From a checkpoint of a small contrastive image-text model.
Model: 2.61M parameters, encoder depths [2, 4, 2], encoder widths [16, 32, 64], text encoder activation gelu.
Training: 16200 steps, batches of 256.
Data: trained on regions of photos with short descriptions (Visual Genome), 101725 training examples.
Rows from block 4 of the text encoder, named by matrix and row number. Rows with one number belong to one neuron. Each number is 500 + 25 x the weight over its row's rms, rounded and kept within 0 to 999. All counts start at 0. Numbers have three digits each. After the name is the row's rms in percent of the matrix's.
# fc1: MLP up (text_encoder.blocks.4.mlp.fc1.weight, 512x128), inputs 0-127
# fc2: MLP down (text_encoder.blocks.4.mlp.fc2.weight, 128x512, transposed), outputs 0-127
fc1.172 074:479467517515490475489520526482498509521507479481536469544470499501512533523483476500509486537495504470518517553542488522472506487512477501451526519474514533464530473469524454475477529519489517512511520506495492520487504514543462522484504473509473468501473494497483501507536454466479476524467512525503481484436519501478499527528495518518546525511516543449515508450471541518496484465544
fc1.173 114:532467540517523473492487500493467522504539521494516500532504525503508515484511474545447467519490530476509498521505483478492505518494519490502518481537509519484468482510533501480454518489493515560475490557478508546505476498516526495477504426501465500430483495479503488509513514511448506546481497557484479502482490481506491487465458501501479517504519521488460500519488458487540505514551
fc1.174 090:492459503541463440469520555481487481562469468528521474525477493474513518521513511514500494531466510483519508540527463517461556498515479501474522487485507514485531475513506489497477520506505508515555513498524484528485487502512501499504490468532498458492446500520495535515533477493459481531506521537472437485451523505497470503499502500524518515506516509455507490490464525498507493519546
fc1.175 104:485480540528485495452507537448488492507539461490528498542479503497497535505506490509481522532536508492519553518520485505466449504481471535497541549510521504471565479482490494506484523482514503493476517504465462511489498507529485468526476461505487492484480500472494494480521498464486477508502512501527480475463483468504562567497500478537532527492518518523512504491495506463478489444509
fc1.176 081:508490501536471461506535521489483467505508477501534493529429526475521506506529484507468504549490539476506525518526477533464468521490472484481539519510501505492556472492527471461460520505491551510557529502483469555487501516512485470497502485496483463461467474497490486492513470459490501522497526534484504464486481517504466513486506480554516532537533494506501502490469505520471487509527
fc1.177 117:516469514504538488480497495490501480491505515477508462509480522537505548491500500530490457480497516498537498535552478514491498496479531457444520483504529520489504499432506477471465502511491481541515504529467512507511488571491496491496527492537418468532488517481449530496527503477460525509463469507494491501493552507537497506522512513518515496514497463474502461512466497483526523504517
fc1.178 081:505444515530528506480464481524512469516510529509532452523482522568502488506489485439531512518509497488538478504507504482489542498518519484497526511491517552470509494510527516464492507490531476501484496519495452522449456522501493459541460479531478502494489495508484523516522472475477518530483465526485447488456473514536450483477489494489496510504514526476534498478472515470506523510533
fc1.179 106:492505501528505510476505478532492527500541491474505470525494478483518493499529496519527505507495502497494533530541461517494503527461518451481523493469499490477459493506505501449433487500510502520518523496474482577471510550493538499513489475500502461495476494481499519507493489489484513590501481567475466483507549480509479485523459514537489507480536478485521499457476498504496483481522
fc1.180 095:477475527498530476508560515508492482509479475528502501495474501515476508491512507497481466493518539482485529518514504494494461492509467465462577482490512525498526504500495464525491497533494544515514521497483496537491509530492469506539508510500476476496463521464454510469493449528485483504455541509483498512495497549462519494478503485518498526555530504452456500503491551567494478493529
fc1.181 105:474468513498501465491593536524493502557493470503515463514464455514490529504502464516527494521490497495485506526524451477470482493512494511525528530484517525445515490511490511477461517505522488501492508500523502507475490513501473524538485508496513449505474518506511511495510495481512480517514486497487448484511527533485486495547523486553531535512517495433491499448458525528484506540504
fc1.182 105:475494517522508503445486520447509493497532521460500500527488525483465475464489473492453473493495500496509527520512491513492568467491475526497559514532503476508500502510516509491446525491526529516454481492541485549479508534507501478478502488522489523447468509469477510511491492506454459525498504559505469501487480514481523512492469498502505520564514541479488476503502503503510452490537
fc1.183 093:502471493543516468461525507447498476543498494481513481544499483497473529518442493502509479555480538497509499498522457524481516484478522496483546516511515529502524449484502471485490513497519495517501507478507473520479493550501467453499482465510504497482488498463499494481539505495489495529478513521514456508465494505514475523488513499525537579546536517464490475479448507504508490456522
fc1.185 101:530447545514501489494522537495500458488468477484508468523481528512525526508476498523507471529486504481510503525508467536464496530525491451468574523472499506487506462490503484470504522502482512507535542504492512507500516504515478476534476472507449497498491502465486499496538470498498492516486458546511479492461496491474448476504522508515549511530532547478516524453478500517473489457540
fc1.186 106:504475522546477488458503500480510497465511516501513505514516504524484532536496505502443439478520559477541477547517418476449473474514497499501544461538491509487502506521483502509475514517541472520479487478519521493496501532479498500480526484533504468487481515473463524484527515464472488510494516505515480539498488509511515508484475464559501510536513517490498523513457495485528526517529
fc1.187 108:503490520522486512470486498478508490498539507505486445485485493447505515520498488522517513500532496521553537496515464488489511501473501469497535528565530508478509525500498467483476506485541464578492492520495509478483446517490518489463476437530519488494510471493501510515495498482482522530496527496507419469512549482510533502517480514515484520494537486479539504459472522473490514522505
fc1.188 102:461508497540517495518512507484529503532516508494508506538511483490517533465541421550517497547477532507476533506507480515499492510499520509529552480498464510509483508507513427474447502490496486502481505510467504515493497485499498518533515503483472483500455470462489478475485490495504506507449486517547500474514480485457507499535491513518493514524561549482504468522478506559473478488519
fc1.189 090:534504470497514500449528524462482478494507486468478514510485499487459490487461482464505501536478520485530482519504523522494509469531515509489502516469472511515486440460483501491529515534505496495545514451481458497515527541488465523495478510489509531461509474446510512470527505498528506491479509512485503540459500554515526521463530422491515532546527495496510507488507518526497457474508
fc1.190 100:477502475497496489474474504500456489482502486476518480543448512488471487502471477473509489531525479496521498525547498495512527512507472545534505523498524466500565502500520496489485505503510503550528540487498519563464483515543488512543478489492451456491467507520450528502541472492494466533505503502472484496426550498523506493504496525504529487490497489503522522487488535468509520486543
fc1.191 108:488513522517481482499513524521513462512487513511512488494421514515521510487533511520483514521499516469516511517462491489490485511491492471474514530521501512445550504487545472485486526494517488503541478544458524515505455491544483484484456500498448468504461475495482472477505482431474524520520491534525494494507518530475485491533524452505500554543507517455463506506469492513493516489527
fc1.192 093:484488496518539507499493520499487529496495483513507461513506477479445465484476490505470484496509493501497559514474509492494513487491508506509508483513538485465460512487514486501515566504536492534517545484511518555464468567478472528470502484549488492503482497486457492469535483500483475506499491497464481516464558506508541549438480511536487507497521534475495523468482543488498472519504
fc1.193 094:497506570484548476523536484485509503505523487476521492479491489533513559496505495463515477476481489518490563469500469512500543510530497535454520511545518516480508492475501431500441499504486515498534485502522491514512485509520530541497528500503411508515485473504508495458481503499497515525477465515518479473509524482480506515524497492510487518512529498463477478476468504515478513546524
fc1.194 097:529462495530491489438476539486480488515487512490486443519495475454526502521520513522532517500548485494562482537495486488501522506511503478504510524481506484516505516440516486474512501485513480536494509534474499478453464497497481483454512475541505453489499516467469514537560474504453480516500503517488478466480550467536489481530475519497497508480477505500504491514498483492553535503528
fc1.195 088:499485561532499458505517531498461487526468462497531478504476490469496542497498487503497476533461498494516526505526473510481539506526458485451534507505501552485514451518514471478486513491495515537516521521476503526487494532500502476512509490536469486495485501463502526484524479495483497516477477548458471490467533536475478499486482492533491525528540516447486522466468537501469517492560
fc1.196 097:499526486508514488474501478458523479504491500424507487532498531474474492455528451537439474498470550486495551499535498504500522485477505528490509460469500509516499532528525477481497537522496446526552534480457509522500501528486462494520481494506509503505481464469463476483519462487463480489483499514527532501487510504491511526562478537531512477535514526495482499499502495513518473504513
fc1.197 114:512488535496476484505483533456487496506530524475508491509494529509490500437440504479457496507487507463525535490497510491511522515499498522469519491510483475471503518540551469462497513511518493556500504555521493543472434490526516522486462483524490491444485492502470524500496492483453496533493501525514456485447517521507532478496504514481492515514517517491478516482511521457544512532541
fc1.198 115:476541542515498503515562510479529512517530478523509510503493469552490508475482477467464509472541523454499544513520507501494494502524495495480504468511513497450484526475512456491506552536521470489495527488481515494506500505520488525497453480502480479451488498488450488428502463441519508487475519485486502490498512544483523552490523486533536510487497493507517539495499512495478466538484
fc1.199 092:484508522493519456500497552503438517453519493511523489484512514530457516490508497516500511515495509507482505517533463527504488512518515439524509468490503508493519487511548463520487517485510516557509504521549485544465471513530529481501476469531512466455497474510526517505493416531494511518467498486460486498497540477518485509474437521487481499535508482498499499531485513475498522461507
fc1.200 099:458474539539494473478532523478486458531465468519512535492496496528472498453478507493499484498487527499525520479487488522495506534518476517468514532481467499483516494462486491516523508495522497493488521501447534501480494503505522481531454521513492503514483488476501548415488499495513481499507524501513475516477488553509489520480564448518524545550519518508497475498504553522476466475511
fc1.201 088:532478504500530466504523500505466540532527477521490490523476477513499510436498482515537455512500511470506493512469506497466494539478497485450516495513496496523520508520489493508522513514485571492534512487435455516480495499516515528459512511511487483483499533443431499486527532505503482512487497551478489508480525538472507458486501449524472523469512522483483503477486491548523498517513
fc1.202 083:503534468541478468517496532505518452463478495491539488533432489464519492483490472450474492525503498482529510548538490517459528509484489508462518519521501489514492497511520505462475543478514542492542510484504516531473499511527519502504460495499488472500462527499483518480530508481496485511521509547489481473494484518472513543478513467548538553497502499494491540518477486530469493450518
fc1.203 111:535425505528478492480504527477498445512516527484501467483498517479515546545549498480537504533495479519559515500496449534473452476502524492512544511507486486488484454535501470492489484469529489500488481493487493486484506521480481442511501500517501501521497475503477487475510483514494514495501482510519524489494494488484528494555485506520537527550530541474496447504451486533493529482521
fc1.204 109:530471549489506488509592519478477511512498493499502503491482486479477522480495490447459434472505529500502547492465472559497473524495492502497503457542486466508498496527506466494503511521497491544513499496454533499476495550476509489507519525526487481487509464520492492481522509523475506482459492505475503520512527523461495490478552497543444492518512548478495508498510511521507514532508
fc1.205 092:512438489480534497476479512501492517485507527488478480528508489505437482499469471462493470502560508497496517513521509497529540479487483509486521506523510470514502472514514477479506498503514508546525511500460453565482493539493459525538469472505472518473495471473499515506495519522496473534486510520530486524463495488475546483500480497480482508505553559464471518461486531513494474547529
fc1.206 084:494508524526508459468519569504469526495512483493521491516459489524478499497461509455491482528465510482538518520502485529487543486509478502439523528513521503494540484448520473492489526498500532520532499508438466535487499521523505480484458498513487494473487508465497535499508512464479478534480476529489465496438527494525505530472475475503504550546490492478487524477491536501506500490535
fc1.207 103:481510521513502508495484498478474512504517517478505481518500480500488513508481498501516448518506498505491505542492415558511477478503520538504511446488486524506470479540495478496467490484524520511496502500549532519450502536463509515482543480516482440525475523512493521489518487521480460516434477522455505522498523520515502495456486517515474527536515523469498475508467518483523540452522
fc1.208 108:534481520500525511513500521482514464473498520468487485508495495453471511480487439515485488497514540497537537504481464525516436497522527478442507462512495496500468514525509455441504527519509492505527526509437469532503501529490495511539537492491483498501491444468491484458497501484497478505485505500487518520495536494517556486487499518503457519469549546505470526513483510503520489517538
fc1.210 091:494492492502525468501535535508477490521482485485518483561495495517521532473461466446482465521486554481531518534508474566488520552475502465458522485510506491453544485478535481496481528509480501514498520530487525504489497498546500470484490488511472464468501505521464504480542502511478514523464462523516492475470491503463482544501518508507524509524507548476484473459476510527492506474506
fc1.211 114:507464474547477496450495497491510485481475501528497497502497541491484484495472459512459506483479561492496526523469469555479528510519527484502520503519515493441546511521527491424487548515526493520492494505483537501482485512503457486499465489510511495490502457493457483482537475430482540528501524519507471489508476525502488535476510512525534529511522536503497500534488486479500477500497
fc1.212 097:466505508508511501523521510513488525462485480472543497486467498492524529465474518484514504511531476475492520499490488569453477548489513498536502525494487509540553489471526450507448515489499534489511533538513481505494502517512505495504514539518495453509453538510455512473507509432471522498485473515487471476501531475456508535473524503566514524479514494518504498528490520489479488512497
fc1.213 101:505479534484500498495493531499489517512521484497497481536449482502497518519434526505517516478503508483520575512474490554502485477484496476451523460485540492485518521477554489468482552547495489522505508494468503519507487531521464503500498476526467454473489498490518474497535474476452523509474473485499488488469524542523501578483514503528506486481506484489484546509475498477521490494505
fc1.214 097:470482536517525489479489497514473494510536482499492471487506489475479482471503524521503447477479494496516509518532503489494483529479489493521527489444505501517493521516480465511495483519520521538530507498472508520457488548471487477455506540554490452520491527495448536501515445499454464507447529505430505500487519548545496489495507521539505501534503495494488489509503545510548516490513
fc1.215 094:468499516502477474490514545521506463490526509533510489481474486496520519474509524475516510536497525481534496511498503520478485536471494461463517515503476446492523511497499413517506472502522469496539508515444483502483475500509517519489456531524488457509457490499460512460479502446499525515512480508531501517486564506483516487518529468498521540525542509482486464493485540516469510522531
fc1.216 102:493507509531486478508525481498471544508551469506542475490464477455476504473509435494461531486478512503518523490480485480484503481519505492541500484534530531481525520495532486523493571486542509537518479488509467485488428524501500500489482489523511486483504477499494494487535488472511487509510518498459464508518483532489538530555470456547476547499522475486483511494473475480493524503501
fc1.217 094:496506530500484467528490558499466470515515436512538515510515491492521526491497522503505503512488498495497531535503507517505537541487478500439523506512538475432477481485509485487506517497480482491505542520502430539485490484560521513498491467499492471491492507489500485481515483476512491515522517509467505469427510502497457521477475519510542482498496529507470520506490485572479505457501
fc1.218 095:503494523540499481516498530484522450514470526505544494518489517505525513482449494477473468548512499490522516502534519506483509512490504457474543513499501527500473482476537481497474524486500498530460519540527519517485475510507530483468499467524415485501462500504480517476512459507480470519504523537530467470473441531474465517510509504511507546496497512486490500500461517544490493471550
fc1.219 091:469510500524488476501503577428513476504522500487568508521478535487526518486478497487448470541542566485512529538513474525467489529493496492482539495517504504460529486464522474471460538486501482494488496555515493518479486494533478486521471506519501482498477516505484498479504466459467491512489493509529484464480491496507511563502517508522535516529521513507482493493495487501501499470509
fc1.220 097:495472490518504481468490542490485475493499513508515478489495481552508536514487535483503499522542506482497499527523484555459479486502533504462514495491492498499492459470539458491512506481514455532560526517478526511471454511498500464519468513578459484532466538527486541472539495503473521487489486479485490506473491504485518531446539512504511497524489521504504494541491534478486522462512
fc1.221 095:502463546501512471504537537520475503487526492497513461532478494525473530517501473514456458500513514501564522525474488491494485484492473471486534490503530509471562482493509478480473505513482490572475495510460505517510485533500486510485480486508423487481502500476490495487509490495485483533445484514510482520466515502504542524491477485502513524481520505446472540499460505525481515527558
fc1.222 115:496545508580514513468472490463495519456551490466511479524480514489484486521557468529481512485487539502512566498540494489509468515513461479486536464506526510481520534513517470492502513536511494513515488469454482524509497507512445474526507464503487492482515478496480471501514458492473488498471453499484521515488460501523547548523453484506486489535516507505512511509481490477490491493497
fc1.223 099:546473521526444497469479484481486471464515524451498452525493505509472486562505481477490522486546502514532576479489479512506467491485497512478508514516505455489501500525533492476503520477531521554521511471474517529477473516516508485538483477512491505463502445478483498512519479513489485524513505550533472489487517465509472478487469505506483527531513478487519536489472482473490509543526
fc1.224 093:497548537492498463504525556480473516527495456496519488558457532446507510469468508508450451544479511481513532542524499517481490505479486448493509504514535515501552484471512470503480510496483527513476516516516489565485486512560485482517484506505460473485489541506461498502530474471468488508486518520493473482470480502475498517480509506519533506494507522479487510479488539512523489488507
fc1.225 101:543521545493495471509509526468452495472514507472510496489485522454498522505472532502488497523523513476487515498492458533491470503517510483482493489495525563507504448517555507474483536496517504505489481544514482528496480516489494482517473472521469507461492443498529483512534466487462520524502485520469493518467490539518450494482544474496468560525508536488444497520475476480513500521519
fc2.172 045:516498535502518478509484474467527508512501476519512443527501507493485514494505507521498499524462496496554519512517487521491471474503451493449529476460511555488514516435474455489509482531483515507486531487485502521509493531506480530514459548527493485530478500499463513514528471476472500485471501516509463498486469511499524523500534510495552488551552542448503515477511524479500491455527
fc2.173 119:533524494543451489494502469505478533446511486554520529493483480501508476552500528550463536520519526483515494512522493517483474513530477524484541501491506435489531469484499547465479499480519468496482452508522499508477520487496482510460504485505509480470504454525504519525498505484501522505540492481507508491512470477552477542486524469518523515523467490525449492520507454462490505505482
fc2.174 083:526504497534491477531500511468515475513495480510484473514459523476498495507502472538503503531481529516555535497524480557527530512480501523466542489470488520505506506474525451495507517496507497513530500510539497570500471499533519484493430500485458487477469474490498492468490440498525500505468522536503475499489516529484451506490506481494528534554529493482495488477474507507482498449546
fc2.175 092:495517506514466453544501514462516465483504472492514481481478533491483530486506509489506495513471499532538494480539442512454503508490498487527499500505498509477525491476459495462524531472499512505470479499546504490496506511501493542493493518520485524525527476509539488470504437456551494487480539529528471517515556507520502521518466457523539531504528474500515552511486478493445518464512
fc2.176 055:543470519490512553516494488487515491484483523522492469516474510530495481512498510547510499519515564492522488506497504504510475520520519507496541513461496497522521490460461539492492474494507466475498495524485488521505503512512474489517442524457441518504463510518476547498485504515514466518496472500531501529498472508516478435506566448482518541537498514475494462471472494516518499542540
fc2.177 121:526525525503464487508519477528492474487561538504465514460485465481493475496510527484525537519485492512534490484501430519506501489470540495495495487508455471500470497519475512488492462483540462511470463495488503505467512519452536521508496527511494501469507445483501520533463495526498532505504511490515482510560556516537514486506515494507489536520496480490435471494537463506533512486500
fc2.178 074:481487510508517517489503497536503540470497499514496499474499483538530504494480487502499504466520568461466474508480518444474440551499505474489533493541504490475469559543517481500490501520505530497513484559487491435493457460502509508533501506524476475468515479517469509500500534493466506480484468467522510477547498487482523471524514516518465519473490496523487496514522517508531518530465
fc2.179 108:534473499511478535500490489493469497509545491454510481524487536494447502467510490467483445499486512532521490505501458486500477482504540520527460464528523516483492477514470564469505525490474511545472507480514521492524522551452505502502491485488479539479553492509523480493540515503517482484506500501475500531508524492535462480505457473539461483492479479521554537498480480472484522493505
fc2.180 090:482483471497512533508509527516528462500491509531498493463441526452504478511516523493500491507465501490529490491500501542475564493507513487503461495490500515529496483477493546475477490522479454481488470490523516514550556539503484437486476532493521556503498527541520526520469472509469483508530533534460485511511524544500475490484516484498538497487505485477516493470497497530493453542496
fc2.181 097:489462516474491495559515484494527490458545489524499508429496491508488530468508504473506512445496530493487517457516494484498471494479523515527559496474528485528487534519479476514488506535504543494503477512486452474532508520493479516512490539497480533493514498462500479471438483533525481468483535483495497507543528542496532471543497486512510542452475463509490517500518487518481482497499
fc2.182 098:508475501460499513499476472481534516517510554485459537519509493543521464476508506501502479501528466487523504520519510515534449457491498531492489520504471502483533489483456515481471443527504508481453484489493510520539554533512467536485506472444482511506485519451485512531469528489496520533501472509552504496510508461503540516537489486499517486477484495488456500531511489487546459486513
fc2.183 072:502500526453540504474471476465520471510453507501492486533479514495504496482525456526526520547503499480492470474520513523522529453504487488488510516474453543538506519447501510504525486507478498497506545484463479500502473481518493495506467545508482512498495502449471504542512465511512496486479490500523481494493458531502493480511543537448512459560500526526484489512566513478528504498531
fc2.185 080:519508509482482449491514503511500522532482496556474473502462501482495496471517454554526491550478517517527503497497468505492519468513487494467478512487486531479515489477466510423514469491511493511499475461487517516499509497484461542462502527521519494493533455491493514546510463484507511525469533530506465515520517529520501477510509523483519489530538530452474500433524494530518519540513
fc2.186 106:478502466512511499515490480540477548495484487516481498490531461489469470501487448504511498484504479504475510518519492461459537524496510500509515542493514447495487492534483511494493515463528535510471533459504520524463534531492502498510497469505498516523488520467487532509499513539536478541534515528501480488530533472463540474520451506549522526461517485501507507445487532536452464537493
fc2.187 100:534477510472525483562565506484492524512482476537498524481510517525455515446475483523489494465424572489495509464508523521520519513541504519485517466492548484503484481538504492501506517528473497508521465492501498521528501495519487508452502513479489522486486458488536472467482486545518511485464527473497516536479480536506475512502523485475491509515512512469494507483478522541498471515507
fc2.188 113:460515506503481549508455440474545487498556540437505497525499533496485482506536488477497504507501452550490550491493487480540516474455526545518493499527513513502497535545501501519461493480532502482496464459565478531481495489479507527515516461464516516510478510514523458485454517493483469521504518505524515479509486467503509486526467499498500529486511502492518474516484503498518498491490
fc2.189 088:502492526509495479532528489535468531508495479519511512512475496483499474488440522477497508451442584455457498471489494486478460551478519488516489527513526484470499512552503541463481511487480501467483478538534507520488501492524500455487500490497488489484503509536490505531509535481484518491538501508500490483540521475508482452511520494525484519462480442526522526498498495533517513514470
fc2.190 095:525523491475452481477539511500474493527488494488478497487490487522489501492473517497480467502532470501520504487484471484521451444513501514510444512497462488483540496471485500471500488504515528535503533487505568485518492549479491530505461520477527465513489500486520531500517512472551520507512443486491462536542557509509514510493507483528476498503515452469493538479478505446500523544507
fc2.191 102:462537475484527505516520517456497526511518484519507547493512491517462484509496509505471518486516545491442469451508519456496484473547495531572466509493479503496486520487500531486504508493526466469441494501524503486493480491493472459532484548509529505523490502502543514492468474490533487454478505440514511499549473524513543502490525493491497475519518486554497510499527506485491513484479
fc2.192 089:494508487484518517495520496458512500531515507517517490465428495520511521469523543523516499513500511490497499442468499527477513527504519551534523527462505504595527496471487527492493490495503484464480486529492466471503489502503475469509477537528487531512487523514532506513475530492472487457497460514508485491538489518499453461525555484496494520523486504537497434480527499495503503497482
fc2.193 091:449508512489505448483480494473529498505457494492512522475572500513521524513488507510490497509499474508433514482499458479461532511498486489473514522534476475482476530574494461503491507460517487501465509499520534496460499468482513530516481495547542511536488489487485501479470496476507503494510522515562478455510514484476506522537468550509514514481532533514498501503531509500473498535521
fc2.194 090:504494522473521524519539512489512484473510509496530518472494522549493503460454513431479489493511514472469500439469532483499496511519516515497525518488524527515507483489491520510457515493478521455480485513519464523537516522524524531563457512468473545495477536501520513471451524494542478516512477484484475524502520525522507464481521464490498537464511465528514527474496497483484469526500
fc2.195 073:527502528488492437514540517465509464523470488522501518457482539488503512513484553515480497526467481510491512459514465546514468503515469494483507478467456516504567473510515437472484472487474501530528503525521546514515513516505476494488487531514501506526470474487511501497467467495500550491462495508521482510499529490511478515492509531488524487542571480492515515506519515467476497481537
fc2.196 107:437502461500538500511488510507528514530523466492489479530523461490504486473503474485515488499525479490470479530562497489491514492502492477516491483509485444512446542521478488476518497528479487510479562466509510494490517486466509510519472510496527474505513502490457503497517475493521475481481508469496501459513525496490522532502480559519545456478502498539568527505538544527485491453482
fc2.197 122:551530486471506505473527490500488507511492510524460524507529474533506508519502527538504478501509471506505472513433454531517514510520517506464528463475492495516573463507493517479473455503510475511476497485496530480507510532488473495512477495483508485501471514483500513510495528515516557525509448463507483532543440500501428510499529491485530496529482526485484451549497487479512506500495
fc2.198 120:498506452491529501491519544483514472511460489512451489476467508453504506470509515488502497505510503508503490466526523513491535475485490465492474505496464497548535499465518484493554500541482481534520552489468548494550505517507472441479451528521503538496514496483499511498510458523509527463495504501520461506503520518447512513493502508476499440498523514506537504516529531499449467514517
fc2.199 098:472497531515516516474505471474522520479487483514494563551546523499498468514497472491486505485482522457439516547518496543490501522489480488426536471507529495469490542491499506499472526535502495475485511471466520506469537478481496498489519474488538488462492485485460490504519508490482506505511509487489537467492455505513480522491535531530526511525484540535508487507531520484526447517457
fc2.200 098:497523504487490509511485511484511459551476510482473522490504496547498538530523530489469489539486454550463512471461475535519545506493497512494498478501469526533511501507511469492494480491523446502465518512501534472510467521495506487535471510502528479527470516500513495438482548489516540490503469488508477521552429519456472527488536488506522516496543490484514456506482516500484514490487
fc2.201 082:484445520514545516528555482505506543473500465519527521534531493537499513460504446501475474499501506466461503524516522507488473531535513479507553481497506519514493502481492496539493544522484513466465514499500501497514539493504518514529496490463452501496487540461442492448506530487533494485509458488515535489493454509458496499525501477536518497469524519531539494503483507516484464507495
fc2.202 073:492490538488513498498501511482516502497496481522502488504473494554480494479474525442503515514524463479527506518525536489504507520486462463451571486514535513506496519435499461505498508520505519492499528523473429516483490519525526561499515508517426462485458498504449523495491514476515498518496493510484459513488481496500524519485553494497511537499511495487520492461518519526502481461520
fc2.203 116:547508537480456481521528477543485516459536537492500540509518485512498492490446522511492489469518518462517504529477510452518450483508500523476492500520488477462544493556497507517484492526515521497517467508515484504502498486492495541453496489465502487472489468474502474501493535499492513506506500496556557506481520466528470512482507478505446516512468482482432532516483486501549501518518
fc2.204 114:508492496481453533502482527488515509507512493535452481464461497511493497570500529535496520451517480539531504484495519479541529476509452497512506514530544500490529521497498502499470487534525453520469451508517493474547476499528485513462513469482466485506498468513526511535476487480500494530505527474501462507524500484498541498537511469468497488449470465447493503531466496500510513521524
fc2.205 099:495497495497464499445448488478518514528489510499479478544476509493497489517528476519542519530471438497504498517503490535489531460491499533511478506490511477512533509525508524460515500508528468518460496452528515504483497510494454523433530457518533487505496475493482481544546474467487498488505519503530487492483484495518494539555482517489563484485474516495523499514510513471532515445515
fc2.206 067:476466495537506484496496504470542497533552486515491476497439506472510483512520478482519510535509506517531514514532486530471529469477478486484533508487485545510526510463490509462527512496531500485518481477487464500494504490484453458535488495517514513467513483477484499536511469473494481503490524583509465477520493518463516490502496494501537508545558532488495478456543494532496487446515
fc2.207 091:503513473497561499441499524472487536517484499518486502515514533480474507488488496502479495546486473493503499497485525548486521460509532481510504486471534483548504446445538486467515527490510489525487496452519513544500528542512446454486469505529538514499485543495503488490542465496514534499452484499462493543467505529512503525477469517485526483520517516494525496503476519480487462505492
fc2.208 124:484469482512487517529512475508563525506527482534498496492491507507538510483522506516517515526467494516488507494534494525457527507510496521495554484497512462514479493499439501475504485516472511441472496456503465480527584486499477566500511494448503532487508496487518466483470503487547505510484529517528532464507511480480494502521483495537532524497509493504508499474494500541460446485471
fc2.210 065:487485518510494484485491513516518510513495534510493460520469461484529489508548519524530498534529473455553509536485503494463478509467517481468508533493488481483504525482480490479554485491528493486510505509461493509454463490475476550481495532533518459530461496533457515499529501487470473498513490529517475499473522489502564478508528505502506502478482590471499478474502516523532506515519
fc2.211 105:495500497519480504502487478513474524459497489478504505476501528483474463505435477501480506446520519542480549477527472492511480502503476487496477538568512504429542526524511508496484516451522542535526487495504545514470494482496521481530478479524542509493525465490489513511483485492489495539523498528508480476519541454519507493487456513514459508516521482508508521527497504448472503541488
fc2.212 099:522529473518473494515492544513509502458483478534483508453497522503518506552464550491462504477509489536521515519530511503516507513533447459474515478520520473442507491473520481495484513501497483531513447516490509497541495487538486521487511503499499483507524468558533510477486484486516548546511489480485497519531486480489548559501503462485521506504505488447464506499466479505457504471487
fc2.213 099:459516463487497503506485481503475552521505480499511508485505446490459478485484471521522531490504549483475502440461525470477494486509505562561461562469510510547501504521505546488519523478535489499496508478489491494479487503488442477467495514526559516530500516484554502518517511486506466456509526483491491501516518536501504479513482508511465497486511470531487504480520522477485497502477
fc2.214 096:494497533467519523521506519481470505499476466511510499483536504505488533554476514500513508470498468551516505519519518507562487509520461490485497461489543508474491510477513441546491506513485480503493509511503498493515478480554547515494537509487463445504521520522488495468482471505522494527451500454462526495465515465499510525497482524482503467496488471479520496569456527515489527541503
fc2.215 086:513510475502505494487554524445499497520505477495497546472523513478483502504488558503501501521523509517469535465485511523481455534470501506495508527479474464500503511481499499478535508465539502474503494501487507487466478479477475487531496553545548513512486477503494486452472516480527530444498469478533509501535507495504467524478550483523480502519540522543526451476529515490457493498457
fc2.216 099:488510460493513529512493491432495519546485498462488491498482488491524536486534500502550491524510480533486490439497500555494483511494528569543459511470485533553531480481491495536495479488503498473441501518545503482533504500531459513508490511506538505524502536493514474487488510487519491449451472513507484488514517507468486484511486493513508494514501476530530460553491505492473508504479
fc2.217 084:507492483508507527463518532513460502511475496483513497481478504474520561511511497464536500508526487518503490507493545467506518511533515513537473521501529521495529489491533501559536515502506525476557472491476479428506475449517483469516512515499518485503534516523511458461516522502512492485495484468474551509455497514458522499508500468486471485539447507502523450493462492511498530522467
fc2.218 077:544520509491528475507501504460488522494481495554516516530492487524508488485450478515493514538501500442549483489500493549504539497533482513461548484478483485532498488461514491492494509512499473495481517497488489529476495502515526522477482533486474467480442456462477535515511479490517500520486476501513485499473461543513488528491562486489524512563498545499450490523511491486538495504541
fc2.219 072:538518523519490459539514522475483516474480471529503482518478521516494504479474498514508496535493539474561503476509496524476480550504495466469545516502495436482510500457491494472535534472499514517452512546492518505467488465542521541505500533516450508452473476487487513493509488494543492497482488502542492512471526511494502478507542457491512538508492530512475529457512480506477503516535
fc2.220 098:524519484473503498463502485481509482493502534489445527487529501499484519518481526490472502494521480464468507483525506529499447453461539493492498456513488481536458504515538443504522505544516466529503523483475510493507473556471476510493508485538515500472507482487505462465512513500486570452457492458498531540512503503492513568474511515505463478486514499520508504524520520485516488494480
fc2.221 072:537454541506481463505530555510494507518506480509551491500477537491515537471503470465504492512459564501538513485509479517459502517530510472481510494489493525477503503423469478453512526490468500479511498506457473476499493475522496487524497547511470494481534457499514502484522514492513487483468508524504512483503513507495543465536531502525494517560509524490493504455510479541514537502499
fc2.222 117:466525484495498534535470457505508496524539482453539509549493481516519479475525461487540523512520458512476494496500511499522527511510483547531481511472479524492518526467476513485495497498475511462469538498520476490480519464493498572495498496460497467500493484496487489505499485492547456465478505489502540444497488489522484499525483538515530482505484467566541513461532504504493520474477
fc2.223 103:498554489474552477527486468463492507496484496510498527493527523514464473485491498483507520514470494501470523420509539514556528504471493524481491496477500503525518474494538476536519497466476521508504503497522493547482501480546500484503503520492509550498482509488550492484454453544509503501463508491496518521456477500519486533460490523434486480501536503518502489529534535483487457505510
fc2.224 078:504483553514500476531510533476499524499486458577544481514485507517482491504500499519461491504486544489557514526474493503497483527532453476466549488478517516466535507488464477478500511504489521515512496520474492524488497507516497517469497513495443464493478492518466559485495491518511460509484512513502479520483453490507521501505530468499524532559503540459474513487476524524490501510555
fc2.225 115:489496532487477477524473510493535483470514518496516489495483507487518530453530486513502512499511498486517478477512536454498486491495475507488501500545503492496517533508501498527553519536487500542517507505472491433521460443498502541470503494512457516470524456467520460499518484524495483447487540473559520489472456505496517520559509492455486479495467512508498544509534482515499514460527